A small CTC audio transcriber, trained from scratch: widths [192, 288, 432], 4500 steps.
Rows from block 3 of a small CTC audio transcriber, named by matrix and row number. Rows with one number belong to one channel. Each number is 128 + 32 x the weight over its row's rms, rounded and kept within 0 to 255. All counts start at 0. Numbers have three digits each. After the name is the row's rms in percent of the matrix's.
Before each channel's rows are labels from the 100 clips, of 14976, where the channel reaches its highest value: "top examples" is what is common among them. Only what is clearly more common there than usual is listed. The data: short read English sentences (LibriTTS-R).
# convs1: first pointwise conv (model.blocks.3.convs.1.weight, 288x192x1), inputs 0-63
# convs3: second pointwise conv (model.blocks.3.convs.3.weight, 288x288x1, transposed), outputs 0-57

top examples: the word "the"
convs1.119 096:100092110120124135100178146149171160148174130127146182130118088085065152152141094053078141116104150043138107149175180128075111191141074130149135149128102109093139103130117157130136171115100118
convs3.119 097:133115174138136129116184164198130066124103137145122103107145099096121139144126140150193180134114126134084157140172080112129155067105090154127138151120072126153126129126163211

top examples: voice: male
convs1.17 098:102080179115151152059152135182073093157176130099112203100136130175115174124160177160128169135197052105155129115160113086105104084126134100197152117117148118115139165187157142117136155051119135
convs3.17 099:120150153146088134091095107117119137104136077117109115139097107110120151147189124158141090153132079168115166143118059143058133105061097128144135122151133168134077145099149129

top examples: the word "was"
convs1.220 100:105070088132174164134121137110121093127195114134130205146140091141121149090122117123056107061129163052161120082143216106144116136152127082118120061133097151122185087144103140166150105123148104
convs3.220 102:116103128127154105146133137104200162136155139061196146096176172157214151197177178141114117174184116162121167157076103178117107184126114095118102133108158168120121148069129072

top examples: the word "to"
convs1.269 095:097149124139135114157163096198115115124183095142154091128098138139122110103058190140127072085129075129104176142140161119169143080120156109163091139186102136094101161147120163135172143140096125
convs3.269 096:139193154098100126094166192169106104110095108138097150165176052083079048103122113143176089146126173123124117153173149099184130188088077126153150104097099079139153127147131169

top examples: voice: male
convs1.198 103:096138232099166102146139160080121113105124116110127094164099158076060062148140130143120103118105107124135143089051142180096127150123124108087157185101114087110087153107110129088045119120109137
convs3.198 112:108106064158168104155122150099179129128122137163116150069155130129157133160141115130154158123171113161133073052108091129068128120102106136113111116150139172072139126108102104

top examples: the word "and"
convs1.12 103:111160130103064150138128154165093098079130106177152155073149080156130179117112164105119147176109171136163073084176163150131151144158096162095096045110089178123143183146133046118156125078093151
convs3.12 099:222124156102117085099122140193084146147114146127134114057092177129162151105121134124122132071144137134169104156158121096133166119127143128148132106198187133135187094101093160

top examples: the word "to"
convs1.164 095:135177141105088171118158116136123140098093143102134107111139097164143149166094087082127076171089128141100137138148172112186127193081137120066181160071145129158179129139106086114160134127116087
convs3.164 095:172082121096124115107120122183080151101140196130181138172132121111176108118094107129113106100086147163100162158094150096200169158103170133140195169103124126182133086154172150

top examples: voice: female
convs1.2 094:172111185122111167182143183118088119161156161177118128108113059164119176108125074102136087050182136092092141126113151128084072126152136149158112151100092124125104120105125192111130123090144103
convs3.2 098:136124117133097142110141039127132148097158123099127104112054123166130136105152130129104103067168081139138074138120142158151179171088074174133086143112168162089104099113093102

top examples: the word "i"
convs1.211 098:129139175129083091107130148132127095168118182099161118148184103198112195115130147124107142132136119113121170160115115101089185134145109139066148174175176167130142128094119073125080141110186086
convs3.211 103:105145165152079060169111048142099186150114091145062120090087162146124138128141129133083181165184100188136151119129102150126120099157094133128129093127145183141172135157145113

top examples: the word "the"
convs1.101 101:065113114048118138123133112145092132133116128129099090122158108132114179105128097160152101130125105101063107153179114100177090077124115128172150158104086153109146119151180178130166155110113099
convs3.101 098:080085132145101098137156154145120170112108086149086150163182056112082143153096143108173093133084205154138134119150145090156130113118120170118161102101172117077119128062151123

top examples: voice: female
convs1.250 095:164130139142102122105127068177160089118118164169193110082133127104122083161092029111123138056136195149099092103117104130203069152112095146160130133078112147131093109129062100107131157132091110
convs3.250 096:137176186130076145140156055086130151126144160115122120110092094178164153106159107101099095121178094105156130145103139131182140177098092113125150074102186132101127126118089098

top examples: voice: female
convs1.147 098:136120093179169155187097083145142169092177110155123175193145143105200121127190147166143180112114137113109129116131127070082123108124116147083141111145170128118169145139122132158120183167111100
convs3.147 102:164122148139148063123145139173171121109151138102116147083141131089128176100147104119147132179064122144146132133131097132107158115097132122125136185132094107135171062066175155

top examples: the word "and"
convs1.202 100:059133140157141145090114162112084074133162133168162159160141176088055121099150125058149099140073095110178117149077182108093106091126127082136082118143141121160145150128188121134083091127124114
convs3.202 101:124092118143102153125151151102154132121085161095172169118110122124142144137087103152087078196126124103104098126101160144154154146111160110172137167150103151183103118122102154

top examples: the word "and"
convs1.113 099:094130130074140140128115124185107092125121117119147120166133097142155134155119147177140114131157136092165171161157161084146138122164143116130063170130151126086055108174187132107095189157100124
convs3.113 101:131056146107122130187135152138138096127134183168110107111133200111077204146102104178125086172066114151179124178068097140131122148079093176119100089134142102106114140140098137

top examples: voice: female
convs1.262 091:078076081169099126118166090114106160117114170114150141076129122120111167167101130119107112124112129074097087122187089098174164122076083218167082098108162129106101170119105154131128165122111172
convs3.262 092:089093096115161165168122160124137162171100106169168159135131112141088101132160129113178096139140120096089159150197117109112084094126134114186150142139056146118066124190101188

top examples: the word "was"
convs1.160 105:160189126144035111171071109151118136126086143087152138150149126178155160113145121148146140111090163131079110104125129159064122103125139148152107151091117084168080141192174092097101168217083142
convs3.160 107:177150107092118080152107137056085130109117111114105106125175176108172178133093125168090139165115103131143137113158135161108125116136041144152101178188164116073150105119077171

top examples: voice: male
convs1.56 103:153141134145127156069128123110128180146144123101116144113114158092082160089115129134122150111214111136089134099148102126069161142146173142179217174139073126131142099081125121145140139039105098
convs3.56 107:112119142150127080098130087168059107091161124112120142151120118107083119118140101078141150148137142131085105153111103122140089117170140138082101103157087117085083189123107134

top examples: voice: male
convs1.29 102:136138126127157146150165156118128147131119116165179108118106119113162064109126165140164213172086104118156178133146198113064126149137105100071152126159119087095122096128151098102140073163161115
convs3.29 101:166147139177108182120154132135147155074161127155136118125107140121119165151138146081149088108149109080061123123120119169099140124107171106153075150101129107099180106113123130

top examples: the word "to"
convs1.114 097:182196109105151151159128144123143139179114137102114194103108097122081147180171070137075117194090138157120102154081135115146158131142106080086142084114144106106154196102179123140140132193152102
convs3.114 104:093155071104101142102157151178170083149076121175114132138161073110124107159101119121077084165133179087115155112136100055164126177076185119116127153121155121182067112167083155